A small text-conditioned image flow-matching model, trained from scratch.
Model: text encoder layers 6, activation silu.
Training: muon at rate 0.0064, 16700 steps.
Data: 50862 training examples, 84.1 epochs.
Rows from block 5 of the denoiser, named by matrix and row number. Rows with one number belong to one channel. Each number is 500 + 40 x the weight over its row's rms, rounded and kept within 0 to 999. All counts start at 0. Numbers have three digits each. After the name is the row's rms in percent of the matrix's.
# convs0: first 3x3 conv (model.mid.0.convs.0.weight, 256x256x3x3), inputs 54-71, a 3x3 kernel for each
# convs1: second 3x3 conv (model.mid.0.convs.1.weight, 256x256x3x3, transposed), outputs 54-71, a 3x3 kernel for each
convs0.195 097:506594619515601619498494539483483435526474452560525440468516499452478479474424491537530506531504530550468518472551568483497476417356484533533515472461525584506471596486498567589569562443489395519604410524522479477463464526513470484515480502514453520494461530459517532462502591600526531529532519491550536568507578515519544474460598463472613516486522476545555487519523497511537510477430491513470547473447459517579459518531479525506488476477512484491462527521475503530510517483509579505461
convs1.195 088:485548488473508502502524478526519522526529560554517538493536467525520510490502567417503463450484466500451470629641543701569511608533529497485427494499483477572533532586499521494434512504455525507543499478567487530553486453509478447536554430523495512488537550532508512501517519481501456429497483456531543517505427501500508479515502522435397477444447532489538540513495446522498476451473459448501429510569491509515428534478456528490490470565452463527530470449547465491468469459484459467535
convs0.196 105:446427516511471512502514510433467493475472572607568525409394439485394450479502500527521521542516535531491478478478545524458428504489458491464480509484476464523485551449488538539550479515540509504515444523482486478494483530526402474484438456476517560568485494499520456493440539527488454503499511483501522550424482525434472502457533529493494511522510575508520487478527524496509538525570579524509559513448543558533539538568538495465480479551528507526504541546550474517569523498483547521491
convs1.196 097:512575463481507442491555494495463499478548558514500560548520517554511466594581556532498480563489467531464489541467461586524474499485499540513518526484511490472511422495487466478397510517472462491492418451552535517532496517570506498584545503532566520473513492502505490468516513502482526497569524510478487514529470510496417457493492547458490530557518520480520513486506544528522543510540459494479474457422467531492465465414394476524489509474396465403410516432477511491504487463443483482562
convs0.197 109:497531535522523498513507485560494485538471458503506553503569487533576501556544552484492483492490503462512512450496511377464468532582502491536549517563614528520519525509530482559576497524507601550582604529521549537542453448484495473487523456556569503589541443501461426473564551486487557528468528541451511498454486427555567479498541514549541536509585523522491482482470497488484463482495486495489480532485439497533492506495491498464477503496504538521532512434509528521541501506552507455443
convs1.197 125:487535602532521511490492504503478438536506473514525467453471489442418485473444462483513505498468531521449486490489516529558638470537577476471505447477499414437456558550537499532513397422402462487480494469437465497466498563518520528492461464492492515520451460485419446435469482514521476508473448457491477430502522560450478535464457476509475499464444455549538497563522536564521535529510469543519515561529580513495513511496521475459522499534485496500458453466487484490493475503531494463423
convs0.198 104:513521494458478526489528530540524495493481453545542531507524502501488497500458458527500487503477469490467445480512580505460516475472522483523569492517485463480543472479485465489475531643574555516521522452446574524483491564537498466482531531510505459488527515419560567512454458434563528501493503538439447462487484508471476395482516502522507502424439495488515506531474477522521530505505464457499436528496465480500471479466404437472444525499509560507486483513515491471476532517433471520498
convs1.198 094:481513548495536542474479458418392373460425440477472446477494549472516491468490476521553499527529435482496463493490502452452507456480501502548538506493554503494546466450507524554583527516494493476409529486437517516458515455434487490442477444499483479473532502494538546557524553467521576523505501502552513544577500533544529498500452518477450451546482479447501418482542498520555523481453475572490540543516544497523531591543527491484532551490485515532456510529505503471439549531539536532525
convs0.199 110:474521516513488479515450453531522487497489415477543627457486534482471478465486477534521505466474505460482504456522498480448659536504474506491480544515527449493529535529623409394406382384432577551513496487441452492521556511524523595594444510534541501516493453469546553539477435437473539546525555565466462476491488485476515458541492485521440463530523453514514518511479498502489485407412415497487500508492491533504488529523485480507492482489454523523526537520510476452473476445502491486418
convs1.199 134:487501486595542573479524498452480514553503468509479397491497494523522494537512476527508502506509559533480431566550509470547566489513464508485534633530497500461432445509519521573649553542553401406483528504483598548508474483467511515506505527530494500480515474477474494479430436417453487560492503523512504497503477500497534520479554485480521483571580533499482526457496440509507535473475486488535512541556546524490481462481499526469429475503540501534600500511478578557469519556574529538528
convs0.200 103:476472494509465635518498547504497480508482426493477457503497544513519500529535521506545504525509466523516475572549517512546475521473534457507502510516489495466512533505503470486550439401566503465473502523499577529536483478537544520505496490509490515443460475493517502483460555541469509529519487480484493467465477456540535480478511457484480497466479537537481489503471483517537551562487521581558492594548518515504519492489512497475505535547542523497478485471498541544542513498461523476464
convs1.200 110:500528484489533469535533555592579542534516511513509525487480461525480440502504441447507533407472525441467530493501504484447461505471498554532538438450489476499492477553542473544474472507480508489417541446467610552541490439439495446421547458443456508499464486476468471458545493543589573534543582513497453470509512548510507549510486526499468490470437522489488503518480534516460499447430474516455468497503506485502489519484491519500497514541466489560509479495504497504542499562524501467488
convs0.201 099:494418447543518435569516422455504414501488423568582536511493523465474431495472433511509522472480464505526496538449451518472423586615544439460504483448464527525498503482488548522473529540460533493560505510504474493503502517522471492492490529554500534525463547475483528509469441413515508482499541518455446448499457443479432438493449468507510461504517494501502499456510456541553523434464482514484505497449461517506496545531497546535501539508509512508493478542511520486497461470462472506504
convs1.201 114:491452487485485511516517528478458518481463503513462472486414456515492489506516484487537474524518458494538495497436501563485542557479478547537493557534534554540549465478538516570543531514490504600520426429433503517470494506516551485451547545495556519531524528559480513499512493518432506476485539538510541516572526546493459482492400378448484445496541482529485404492480451519507530509498504548514523507497545491518507509485497493430454474410454532445451521486447506468464581602560532530506
convs0.202 107:499463480477484463501537540491498433543484432544522516473535510430445516499426465490489490506480457471521513579449420508512676489515627505483529498506525514557571527493557430553645477461478536579451444553488530486489529518524516492505469530529519505472506504498458465494480536528471526492477487458444442519481465519527504482411478470447502475481385483471465442476488477477433464569534470535536482493459444480504478511501517513493493495526500460504508451507538494510453452471503500459474
convs1.202 143:505527513520529530531520475504590499475556469491515427523536500438478534534513551435499494457492499486514489489486504511517463512454409451469548472511510545510446505461512408471592483468479554527558450442446462476464502514517463531499557476537522497479542525534493466514468497489470554537480529512498502487504497512499543595528529476433511540415478521526523468498500478515568561505449513504488544509491479515526486478473488481448554478542630491544554477452431529570528496556522494491456
convs0.203 107:509549529547486426524499414442473571497469531489426491500512507491516551478483532557587560482490522441475492500557567478523478511451556464535599525536554525531563544516535576558554541527496458430480600564550550544482505525502450449474445431438544500512549520480566529561540498471489452481478513518619576591535484483497443452486533542545515493510427488510574563448492549487537560537511523456497519461508491509558498459532530445571511499492514526512526518494548506525501494540496503507502
convs1.203 108:508483516517515521470473531527521472437467484433488605526533534514483509493432444513543532520497509511495475473495506486441504465452571478494485421442467478437456464425371493434403467485463491411470515466483497520561509481527587527565532560562471469444456478486494510477419417522501477520554510523499544528519476523466449440523523495497483476491488492474504531540554523518471517519557492497486436475503446490444524446504524467494545491554538508502479479538446484525521519464503530483488
convs0.204 112:500483474483444424519502473513525528507514490474503533491495505560562515565532536506518539544543524500596519556536551532508514466446497546522487542485451505510548501571508448480527538459436459454450470473510532521503467495496558519542544509502502471505558498512483534506464488452498513480599530455465494550524551499495508523492475432491457477476499469511522515513526508444504525517525567476513592528446510498527514494506480497479501532416454542492447566557507498470431492499472457478443
convs1.204 110:554487460520518492503527509498508525485459461512509535495470493508489458484476449451427507479483510420474496485509547521464484540500484444466488497500467505492472515488453455472549509466523540553505486548562540576537437463471460477456443479506550509489535460416452434472583509497608567486531495451459430502520413581547440493512503612559574534575554503500497507467501546507497535507566498423505493453545487500467500526517501509518530469441475530527431527559473575518529575498455506526519
convs0.205 096:487533508518499543518502533504541494553561440556510458420456492469518492486509472549506495562494472522504538490420500513489508513513452445435538460460494510538509471476489467508461533496420487459523502462491536535494442490492480513479469503434486504491488477467479505489475513504528532519582519479501519561470521552457494517519490500494533535547555477529490520508523538490573485537499480491465472486471504531501489525471469512471479516516507559517451555507444508526483531553475550610534
convs1.205 087:460505591479497533472479572510526541493482509499478522491456483526491547481514520524506485509493492510486463545563551499472523488487536513557553512542551463509520535587576484527551517532592487485525494479475519580456547532576532552535500554491454477536502486494500508528497502520501534498502535494518483472498445495494413452498515469491507465511526423555510496515525445525531427476565526502510534472498529535482504507487507515507509521568474527565447518552451480484428497512418551526474
convs0.206 117:495521516498534526481563540472412463498517519494555610511506462499494459526515456480479514484479507515468500574480463522405443486425465567552491510538485499520486539551595469469622479345574455448468537533508492559560480530472459481429485553488496503488479508493475472449470506478496517487479521542467495554481582623532573616504523556524478552536473571532583528486482533435493525499508442509531445539486473493492465505521509504502488567510506502464461506482480500457478498490536477525505
convs1.206 142:474498505506517478543529436417511565488527539501534460542536529562528492510479461499514457458512483480547527512604560583577553532541407516480471515525481516489453516593507476514544441428450449471506476461487583545544501519449540519484457450497505498520445449530524496468448466466530424442526529469412463486435441516514459502464515500458472569512477550465524537461511552477461536546494491559524535539512566531534501485496477464457475484548536534519592483498456478529525480537558514526553
convs0.207 104:491463541433508548500504534488502493526512435485465440508460532471492531443525506545563484515501472481513467623515421536551483593561585469498502490507507527513488575567586523556557559458494450458535506557569484536477474534456478499534458494548536530517527555487494535470466474501523528495521500510546574485531516509484481490483435551487471461421518478528525464500524510554572519503495515519437497452368499523479467497510456531548514556548548534494501518536511482492492469465510518516516
convs1.207 103:485482492458472511442453490581590533518459440519528483537456470465491500512508480593516514539500530508479505475448442467467440558524445606575498506529457501521502518455438467421468444435485476484555446477491461525526476544491480538460508514548512481497434516499414512481485451412529489463476488476463477478489448520503397450470445482570536504517502436489454433508492505519494515530580557535520518494513534496495492528466432497472463479428506530507451506492467465467476501528531466502577
convs0.208 075:485563495503525512509532566464481498508468441505521514438486547436507466466456439467491549542525555468491510531577481466473429493476455490531503536572522601528496518469485505532525530527410487518531504493488513512438470462494459434516493441504495500486519568555479507509483467516460474461483479530480490521471547538515533532454517489470486417545424459469517518478431475478517509520518501537534522513518504537480498528460494448511476536543527590517454540527423494435471502478530487502567
convs1.208 045:481397445511362414519501393479547577493500571520521582544548522526488498501498533443437457463402444478515527511521474563512497555495498494461469514470450476458482582584531530518493519494473562529475494525572410506567493522568504530547485446486489483520472443537462430498484502462488511490504515489555517508516559535476540545511517461496505505533511511544503513576572556550522567498503525470460534478431509515571507493535469502514463483491471507438473471424534540510495533534524512502469
convs0.209 071:479470509497535457504438500527485472474554513509563526479510487449524524442498510506473471522518484461502525462490464480528476556496478522486461501516500485508529428463527454510517495563564515543565495594590451486531529538499512544491431455471492471429575549439498464429508492525478510493413540568578543500512496535477480481472476556485473501500585575500503503570537569555493535537536542491518510491495512493510550471524530512575531462459420466459465412468499455495534526558508547522491
convs1.209 045:497550521573529488589550529449434460497460493554467484497501562475500525572521520533480473513545486496444409550440456557515494542496502450463513491502509576539530544540498505517517499565561492574540431432496446491497537533539536473490543481470562508493571471453529525557460478538509493518559530497502485492475548529517538496461444438501513514472499501529522490543534515487487524505524522503531571477465478474485511463492530469468558473499450553558564532562584511496492509493448475506484
convs0.210 100:479539552561586481503544508495456487591499579587466443464555518447485486493482551522548536452493540509544508456519616517480471621474483510489484476454547439479501453499423627513464486611538471445414562483486485449523496518517418507519500526496493437476494536515518511511514548563439499478414473570555482555484493515477491528445409426507477493476476454527476455541509516520548529517510506516532512531499505513528500511510475453486477513497515461506467491445408522522480476459450442506516
convs1.210 112:472468516511456460468479534534554508542601504497534492464494559510509537505435506469483473455481449548477490598491453518467512435455515508513481523568576457567497470419499535435381517464507475526475551497503531523506490489510474465541521481522557490462538524547485525546434491543505497546594534509532474462483476495470505567494516529471477506536533533484518495513510456528490447467527478513513476460470448518555540461494558513488520482495507533527541476490534543492531509473484503464485
convs0.211 101:489505448545577499530535589467492563489471552467422513513520525490507503548600547488492479481488506486488486473491557492517567486477541474505457504492440519526486444482488407472487358374426528473469504449463480500473494435465517494428531541536455480503478521485493488420515468478542542484498519467494555587485465505487470495484479486466506528512534572483486509508473454483501527504463504526497538475478541457501510546534535502510536485455524442462535503518572555543521549526520474491506
convs1.211 104:422474518484473517518529529495577561534502496491485465477404455504465501444469497521536491479502461472502455500454506497452540522512499487524476498523488497464449578547593603525576520479511528480503495527518519509503504491508466436449500518515549517531518459486494489450531541505454490440528577481487508489482452492563499521500465476581550529546513493495547545511507514503490495505503517494517497502494485487481483538422457524504436426502486498509565482515523468530536476520527441499483
convs0.212 106:453504475482517510501530529496482548458495576483554549517522461485512528595502504495535531514536530507521478508542774493510525447530567526494466519519526554553570486495558465422451483519593492482475473518483494535556493525534478549505516492556514470442475441435486488505440446437460557517529493506465534509561536512527508532474487451417484529378485544466467522455562531548585558493459468501501601467473555554528529561513505535501503480505554452483515491467507485569525471620603506490493
convs1.212 112:423513498423468487546552528514469499479514574533533576491511484459476506509438472532523480480503455502494523524543531470503537426465531466533434429461430491448439475562502503484448493483510476491448509510497487469478485500478518477495503474501470515544524495465573465529582507489468391465473515566455488534540472501495463495480526560486515604513552573516471529496456519477487476480544517465474476494468495472487467442455443438442483485507507514481510458422489459506501467444448498484507
convs0.213 074:547529539487530554458491466475514571532461564466479539476473497488495473509505453544535524509481460516540588530497477493473514491511510537479490472516518498435429550462485440477485481449509518520608463509502461523456484490468485475479458467512546561548505483537546480527483433485535425464501418438462455495530511492507495537396472538455498515516455505464468466435456423539524471459475502520519511454515533503467470469491470496454426475497513506502550463489536564560515501507531542467546
convs1.213 050:532532513467497483457486489495462455420448446432462474562550585521545534471500510483456481551490515522537546473498528479529502539499491520592597472524600462465528567572526484469501498517470497485459497489475451440487514500485514536527498506501467539466451577545463520507572576547553529512510534547487488514511531477500513495506561521521489482530530500464448478564551515530541564426457522457485512443467545580535537558521489543520516569528565473480457506486525497503458523483486498404451
convs0.214 092:516464487519510497472493492425532486469513570530511532520454524529467513528480505514534511493542510480517487498430481504468510578520462518564548546590505544503494491494437541556525547508454524541535464527561417484544583521511564532505555507521516464512500452473461502471453506537471416450505443511532553547489511508555578596606560535594565605565507523529483491492506527544498562450502477506460528449457483438487499453506510498523516487519440460479502451493520513498494572500480616518521
convs1.214 073:535477483565505513591529496429492544432479591452433504510523533497513520503521530474484511436435490437468520501539470498581544507585556460464440499447474490415464547543469529527480524473481494506538424459474456470515544444504474471475475496531572463475513560534493533508555500501567570536501494524440481425413504458455510461524449441409452429407484436493498505465474492485497434538491560501482547544474530457472516455445538532512518528440470552510533534491462511494443520507441499496466
convs0.215 108:515491497445452481521494473530521480523548550465512498506525518483455512461465521515497516495515505529458474499484455566550495547468488493527537493431436494473442582436491527460459508504393500529539519464490432453476421447472480574629530588548534501564573544528538481567480561584466469468496502402471480457445509496511513501500480548455475499471438430462459474496498514510502514487466540498480580530525547502472475520498494491504509484481508528505471537494522515498496519487490458504407
convs1.215 105:602538535551549489487514503431499488444493429494514531532546533527526529518547583540553491484519516495512522495478482485391442419455530543521477532527483482477479533565498544599507557562513454547504436546530495512478483460491440464505503530548512482446520478441463428454539513520514513505448434442489545547549533570563527577552581605525523568535556548465480510508538526555537573468494419443528504454522491492499509501485513503502505489544456510504437499514501560512502561502495536528488
convs0.216 092:442484497479489448473511463535564497505537522514515458478492492493529473530565492477501509447474517471506530470506467484519476516579512471535515474543544497506499565488506525435494506500526475565534477548500450611494517439456500488472491467458467485512460488512551497514424479467508522483481563488492507512482481510484455504476519479512482467568470472538527481507540486440460476437431440493485440499550439486516476518541535505512493490544444544516501556489464553574572515500535537513549
convs1.216 068:583535544523522567526522519483471494460466496429363514513473537548484531448469495448504525443496521452497546511525562482478510452437497488468565486480510488543554582589502577565484515521508468484533464473560460502565530509480550505521527445555522537474465510440424524504557571486571546464525506475523543482534538477515513436506415464501453468527515453483500469525528492526504515511484519548573519515597539495431468468449465489524510517567510485459461458453468480438447479451419472435447
convs0.217 100:497528552479530521466541482548475415464462446497553498495499495489498463511443484453474495500511407560558470415454493480490478463504515529514518499487455494486449437428410501473454530528503543472503450446531498449475480499575509524539535505477452490514492486461504506478547523556467455492479495522442474555368476513423464527470540533485536529478523546453501566481506481493492473561443444535494464499501501502491500438474462450517490509556479507514399555494449502466524438460575468491563
convs1.217 082:500508490523498521544478481499494497554572549594612601489510525526486516504470534439504495473497530471481501539564489555529529525532542522530529493496521482502509521482455584578465536569480507496430477482500516533519568441454555423489534458472490520474533466465553457468518535519454510462481511479578544574492511580469511566449491478484487475506516515517480528466492555422469575492532528527513552572502485563474522526514526518512522471452510502519581530452561491509544490514526514555555
convs0.218 099:520507508575584542563523505490531503494465517460542617514511492526562540539523570531497476458456395508468445458463466390473526437430510508551508520579572498497524482525555463475468577540571572554528570465519544432446532468521559466533513459544499498458519485475471475507549542523596516494517505498549479448597523465564520492514504510547497527504473549535478469457436460533484442443489493534519524418487542484511519510509495568497473462509589522537514578522552507474516531454459506501488
convs1.218 104:499473494493490456490542541527456513493493486482446413490527489493490445500464488480478475525502507530493480546572545535532512539496514485484499446419448414425418492486454464494539412526538555540540480479467393428401525507499493487494519422442456518513493494524553511501472477395544490441531531518464441398478473419434476399512509519481478526485479483551601540526544489505554467464499507496457494455445493453493445467499530493515491570452397531485468490509502537530504463525527469500471
convs0.219 115:519528536487501539493481503486517566455481428479509502452475511525483469475483427485470466510495460546492472484488436533500430568471432415481496548481433517471453554554525535527511498473597517473508490464476461543537517610526440529516455506497511518538513505539487541532457542527458501546541471448543501491540476487475529508468427452501493446531502411535522483527496508489488497486488509448503541534492539492505462490479454483477486505534547531531525550519530519549551494484509466457480
convs1.219 142:561498511501420486513436493467520539493519510451525570565550525600533534500502539531513523497482533480513466508502499482480489460485503488518503540520465486521510457537432482472466528413447481475489471507524474478470490519478478486449541447475445477540469494508466468518521480468468473526520527499510465517545484469553447406445455562541520473579588468492569480472529491483433420509542521459535520520562486475560478546473493563494475534461372465478461560504469530510484506541535508475546
convs0.220 101:481458585552490586558509574518535505513483457590516409471477554442439503468442491503538539466498524469503494482540448561533459505469483519520579565510523535517518468520519547473493543484400466512520558535526512516472520535546510516576500524569477513500473540548458502560448479540510437480486489445529526602467456484490513499489518482474557528435492476464482503532488543488469476517513566579505510561502555552555463554544549543521507501464492490467458486461462531547555538530535474509499
convs1.220 117:520520433457500433476518546572549491542513449528526554509544553536575559454533515509541506466475542470487437463489516503476444536461440505497550490469498458485498548577487446478460434462448554529506474487493452477475462482470441457455439459421409512540474515473487530525593571551609592546521546550449454506494502555497453496543531517540528455492547542539510467487517504506446444444502498470527487494595506494483473480485451496445484553479538551490515497481530516521530466509475443468466
convs0.221 099:452467440439515461534556514418496501439504577499463475556538529530491468554529512513490510462471418482465447523485530593509475498494531514551495529565540550550515496516475519463474459447450551565634456489547427496476460458501496482531465440490527516469562541514494449445541527484488544488483500510514512462549533483617546490473525445564584476547548448521496519484505558503528504514523498472547540490515428480479445509475475536513488477461492468437510466445515497505465487465450476497452
convs1.221 104:448475534505504533571540575485593503480538536500534549469433372525452438490503508558538532550501483522508487507486449490485467515506467459444457480422475455475522442524500518549499524549549497514511512500523477464510478580606514518555497460533575554530523465503519479501491568511468527491516519478491476497516494507487454447412395348516510440554539485502495513459484475489467421520459467477457510534543511486461437492492454546507475456543495508534492514483476589556552549538472510519460
convs0.222 099:535474576494483562551504504467493466532511525518550534537523515517507462462475438465527545479502506553528518521501501447513512488459434517501493437404489482480487528560531448474467509529521473544503466487443470518470571486533594525601569507563499507474494511498538567515447427442504530493495552581575542487496557513486533498516439425490428463465475448469470503486441475471442504486493543527575598561582522480553536517544562512570560488428473536468467476416483462478486486491478546514508
convs1.222 088:507479435453439487450488492528525520519493504487482506533571511461488439464438419427487501485506483456502496599558563574556601531522493478458459502526514558497420463452481489489568460445499479466503547516555502487493535474429544478414525468507531453466501415487538426485527496454479478485522533540530463458505472514500472456511496530550512511542570523530552528517533510518527487470433477471470497431459520510433519477417524471403497473471537519518490555574482509502412540517504559555618
convs0.223 088:440512469450513468492491484470461463432476464498469501482520538442490489485452455440485455473472497495472453522458481510468540471459491472467493464459505461385431468418429485456498432476428442557498489527604488469508573580490544477489563497494528498540598526544516531470474513501495549566465390461479536439518646500417554430441530481457445412448491497470502480472487459517439449489550457427471448482465462506492490490532519549454455493523449511485474515536507428520510495521467494482497
convs1.223 073:505471504519539465565618499500517502497532538536518497431504487450503489452483531484484539594533562601496581518569549536540546462453436538578520575533535491456460532497530521522558545542546516470476538542567533513542488517476487534504509485458472503482564595560541546489522464479532529505489515500502563506532551552521541515518524543467468545437434466470526481457467480517485510464475513487440495572468467488471481576526505501475524477485458486547503503443487444496518489498498502447465
convs0.224 078:473535455525494520470485555576519542586508507498552476548511575485437499497466442469508518445437472481447391506511548500499505444478445437518494454436470538493525468540584535527562493505484540534528539520497513514461482486490478539505503544417488433466493496496475501498453452504434436476513540568545538527531539563481540500522499413462417412460490478477442475480441472493450505450428465488463469516468534556545574535512536563551528550554538508491482504544454569476460497499513482495452
convs1.224 053:481554517462520505498531508470485432468459423484492452512537482492542479455477477533523491526510492464485460591538532584503501524516517516504500524520517547520508489478524435479487460497556520484504473445467480497482521495514527521490541527474496452512536456495547500491483490527492494520458468564463462504480428511393403477556538552535533485540505461506535525514507522544566528493469491504505530509549534493468456490474470480467446566520492480498470470520568552554561482525494448527499
convs0.225 103:503535519477514465403427412498489462462509546462476508454462471484555536477505486459475499469472453516479527509521515522586596553526520486463497545501514535482560436507488457447458533512510402454478429498543440391479503523516444503509558535591496486538461385438482439447572503516528478495377359436483528513456509517438525588503510481505511546528568527474499477499484470526534535533540499545549537592573559535513524523501536538498540535508450523491462506488486495518544546544589508521519
convs1.225 098:571521524512473480493477500522462488515516529518514482479487553566556561529575520485436454561551537518524583480488494454506535498497468432467493518507549482468460541517532514542549518530517528582576466562597556547548461473457477552466505481483496493437568566536463482432566528567536487495475464482483481543523507554545518507516520549496482521491518491504466471516458467570509468412421422448482491502514477468547535485523474499531534569504509556580561513520492477494481455532492526469494
convs0.226 099:519519511510529521457475530522440390489493417444437464540575462516479485506493477488556583467546528482466529413565553427519536489407458517470497469489503488465514518444428472479487483513452443402437497444502524491474429456500497458479549440477490506492563465492524505543533503590535486536557507483527562554491507510487524500478542567469482502423464482493516506485520473495522548457460420504537431535560510509495491440465432461489492508544538467548479454463446521523547467440509507457487
convs1.226 090:480500489534529493553514467514529557525531524548546495487536564508558547504541543495513569441407570478392556458507500456507500453545508468523501459549480448508476510527536490561511502503447530560616499576576539623554471509459459489481463494507511532486519474474519434489488416488467451436475496494453502408474535441475502440474578521427530515468523510443503507474475449449479437498449434521447416538527440530544550547552533524567489506538560537470490509458506534590503515530526486492505
convs0.227 095:562551522444487469500468492579540486549543465436519558529502504528483529528524466532516556474510536477471513578579540554584551584550648518510513540503510470461512506489568530509527502492527572459510530522563583485536473549536515499469535512455524582546458490484503423450517551456565597511466509466476439461427456470516478501556559521553559534549526501543519554486531470516547532476526500474547506497419478531506556544482460506496468493547510568561505450517566461471455459457443492500535
convs1.227 076:473510569506488521427438439495519531539482460508518469503470479486469461474484458554537574510487492524497517396476499469521496472504503555489504484477463471471522483518500488531513499544495482465419541492388556489467596544479498495483490540550567551576565545548517502490457381379493436444554522544530501522484468543547552575480494475495503494457454491463468501518486510488509505500555516522539549503535534518539563522518483452480499496509572485449501492472486459471523523506488482506495
convs0.228 081:492576538574568462530468453480448515462397463494491435457520486473488537472430548447453489514501562491496477456508530480505529506504496486511517488483464525510481544514501489487497565585585508566570531583548518538487502540483574561440496439416513510528503566598436452489404480449493464434534516530451440460455487484467490564526471481460509483502542523519495569430454530497524501532537539481521499543553528476507525501526558507566544523441474455431526484464519467489500438442466489465474
convs1.228 056:492535525460494416441495512512515541542553568476536519472508500458470492466439468481482479459487409482523522496490501496517534459508490469464447479498495478456491494390484477397453505446509518488489510502554438462471553512532517399447504459529516570513529511508510476460517465501523514517534527525580594583481507525492527533476447471532466474529517516456485519459483545481497486515492500535546539517498479526482502476484517481555564482492521429532520464486491505488519536544531491531563
convs0.229 097:487436446489491520506522552535493433535503606442460418520495423522459435449440470501527534555531512451461477532497618411432517484459397534494462490505479508500523499530593434497494546466414502476468461441466516510539523516535494487539466497450495516533536513541567524429429454489562538507502510516505521533463481468448469471483490465430460468416418498515527493535511576490480505511472508574513478464475493462504500497515496505525522522498492499523471503495473506516488536588546476441485
convs1.229 092:512510486477551476543568503512504521440509521483492449531482547525462436580519475489547532499504467486473503529501523506551557505535526489519515499464499552470447493477487476506519467490514504524499403466541457540532511496504407502535432510457571534476519537515486466499490466570511483494483482462490509506459491518508467503596556504541542528536540552441446482471481532498498561559551503591550419492517507457468473504522469527543527513506507494488447526582509507497520472464491503535590
convs0.230 088:484455461498438463489466513494441489385376468438438554489513504517495496518542531527527499543514473546530502488481481449448495497434479539485475526464491514472515522526516491570577474591446564481486564497535483490507485506490478461473507495526527517476504495500456457516452499487454447417488436459451455434550532481542523487499495503506469511473447491546542478507536519525540515523456534495461517504537491475471508489467520467521497565498494434460479470502568491499492436463530454514519
convs1.230 079:533550542526530485544561473403550510494627582476570552506502484537550548502486528529493457498520458488471407498518532487504560519506499441492419500520479485469433498439514439505609455477474502470459427481390376444400503500521519556499540485497481527548487481545499477474525519514535489498475506508458499551426435517515491533513469475564459472531543503527545575487494502532522490510504464471502513529529489491480532513536580534543571457549536485527611457492473484479487510512591513531521
convs0.231 111:456538424446523448470572431513521513604549485544504513483447506490465497482426500523519487498531519487543515503467521530512473539554465499509460503552481543532477475609390548553370600604461486488488537442451545400534443460481400481490435482510425460493439458505496504504491516454504560514503545516474517507476510519436499484449550451460513489425508503506483496498520461457470484507532447540555432520545460536450513545467495546516530545500473549511480449493434495488485542540491496501484
convs1.231 123:478411600495455592495444601524493383548495357533473419514475535515483535504507501505495445492513412477468443518569567484464575493432573478536503474546560485535484482557572507532602511464583486458459505483412480509455514441506510474446499528418505530624533616605493557516503473447493553474493520463519492520510462489492514482506532453492523469463498474526583499515564447511511449492505573490484525481519534528521544524494544492516535494509516497495468489512451481497480472502473512495443
convs0.232 113:527471512521483569516482525488435466478437504519491449569509491513532530488489570534555524545540484489516503484499588543548590527575569507531536512521573504475462522450507624434447612442426432480477546523566569494515515519504475484470448483526543546507498519497492485476596526507502480472468456541452453437521487462521538529476478477469473531482494541511477551534568602498524549564455542528517534452499514555532495535491459520499488538524483521456467475473451490511499491499481487487475
convs1.232 137:471433473481491461507532494592520537523528558474543543471492446437510472487491452508502515507458470510475500489472433429455470408467486547526524450491524427472520588519471531500376436568485518514529516497530497547551511504514549511466477475455495515579525547565456487499469448493499444487546438464545485499536552518479532533511548487537529497504526516480458483481447438516511520491493537507469485511490472527511496502509460480503469533500566541515526503503503559464538520458528499457444
convs0.233 115:555496521483477476459488447486482510552466516559500430507492485507502491473508525510518476510511459534521484471500439526516461567548565473494480500500470521547566451538488430454486440391427475487472488507465502526566501552482517500533481478547495527453449534439465527477495473487485450477488491541485520515489499502481515485510566551507541541525515532485540456467494467532479483451469518454490513448489485473430478472470503540481500544502518504517483471443462460483488394463432498488469
convs1.233 152:548492480516529518458553571507497462489468497514488506545546505535528490521497454530510484531471477465467527493474498468501443538556549485499537474499443486484431533597606479498514472486571430439466481436484594546548451487469461484517563547479465413399532472447547480500480473509515523492548538491523516532468492544472545572533562590476509511473470475502568503490531538494495497500531538493511519536524499517507501481504486494520484513556541475512457497463484487543518458475493494549589
convs0.234 085:562569532554527538488450518508503530495537486642555545483528484509502533531529465508457505432437416500498494451484505530502512503529516485483483493416429544522501445415504516590472498559463515506457457579484497574511487486487487485511487521515490541470523550517469438464530558558554493452573496526531549465496505497499513429590513506469485471526488548434466471484542459488497521478473526507455448497516446473481491462507460425478473460508464470505486474500495480498484517534467533530518
convs1.234 056:493523467547474495482457404412443422493485489493470493498515530515483533511506530519548502610575511498503484541447430517494473474524494495479468540524551505502521525539498511534518552569549456396419471444488538522478554504554476422443492447500504522495483496492454475484490500445476480446515462488550525505477524508510514517421483516443469469501468483527528480497498480515496490547556519531551514520533562533492580521452549551479517490515408511525490513528523485486438470475443518499492
convs0.235 098:543493485491475532433424428504567489537558543537517507498501529570534539486540478477511478486475475514482453483402450496497513484459432478461466447470461513443436417361399505575575571562573451478554461488503519550561454563497470574447523539507560509515513553549504489462571601585516540458507500417474522527490448484482459463479431481510469451525519574465461412546544532500558515494486534542571545526548576543526497506556529511506542483505474530564495514557523521495492509525582529535573
convs1.235 089:574564525495570543529566490495449429493483509469489505522495537532493507482492462477444550619588577501486543466486520494534576508482453570549482613591521546521531497480432446502498504555475542538555467502521464457481481523532508479477507474512473426444459474477422467422541477519496460447446453493482566579497511471451460503483488518475461501428516497491464497466466498486484503424444434428426440498457441425476442452445460473481503488424455516472445493473447377479486430469475476427407
convs0.236 107:495472441556469414523460482574413492561493502504484532571557511552541525492552557488488503506454469592540520450423429466526466464486475452450483524505547499557593536440432498539540468516524482447492513452466471501537515514516502494490534524499526506536522467478522513496451460470423490439484459497509512521599557575609487472460422492487504518522571572473427451512495511495481478495476477467411449488481544558516506500485492523537516446449484425476487463527551522523483527548467501522467
convs1.236 111:544543502498508471507554501432480533462462469549494496437416499402444458453462491511522461579564435435500487522486438545462530537491562503492482522476497465470491525553516578488467575542582509573583530542510523521461549534455572485496560514474471444508517542551515544513526575550508565570505558524534527517449397461439399557434484526439504507536566533520529496507481483561561537478476505507468544475476535505483447496509459452505452479471489458502547495477492509482466512503465541496454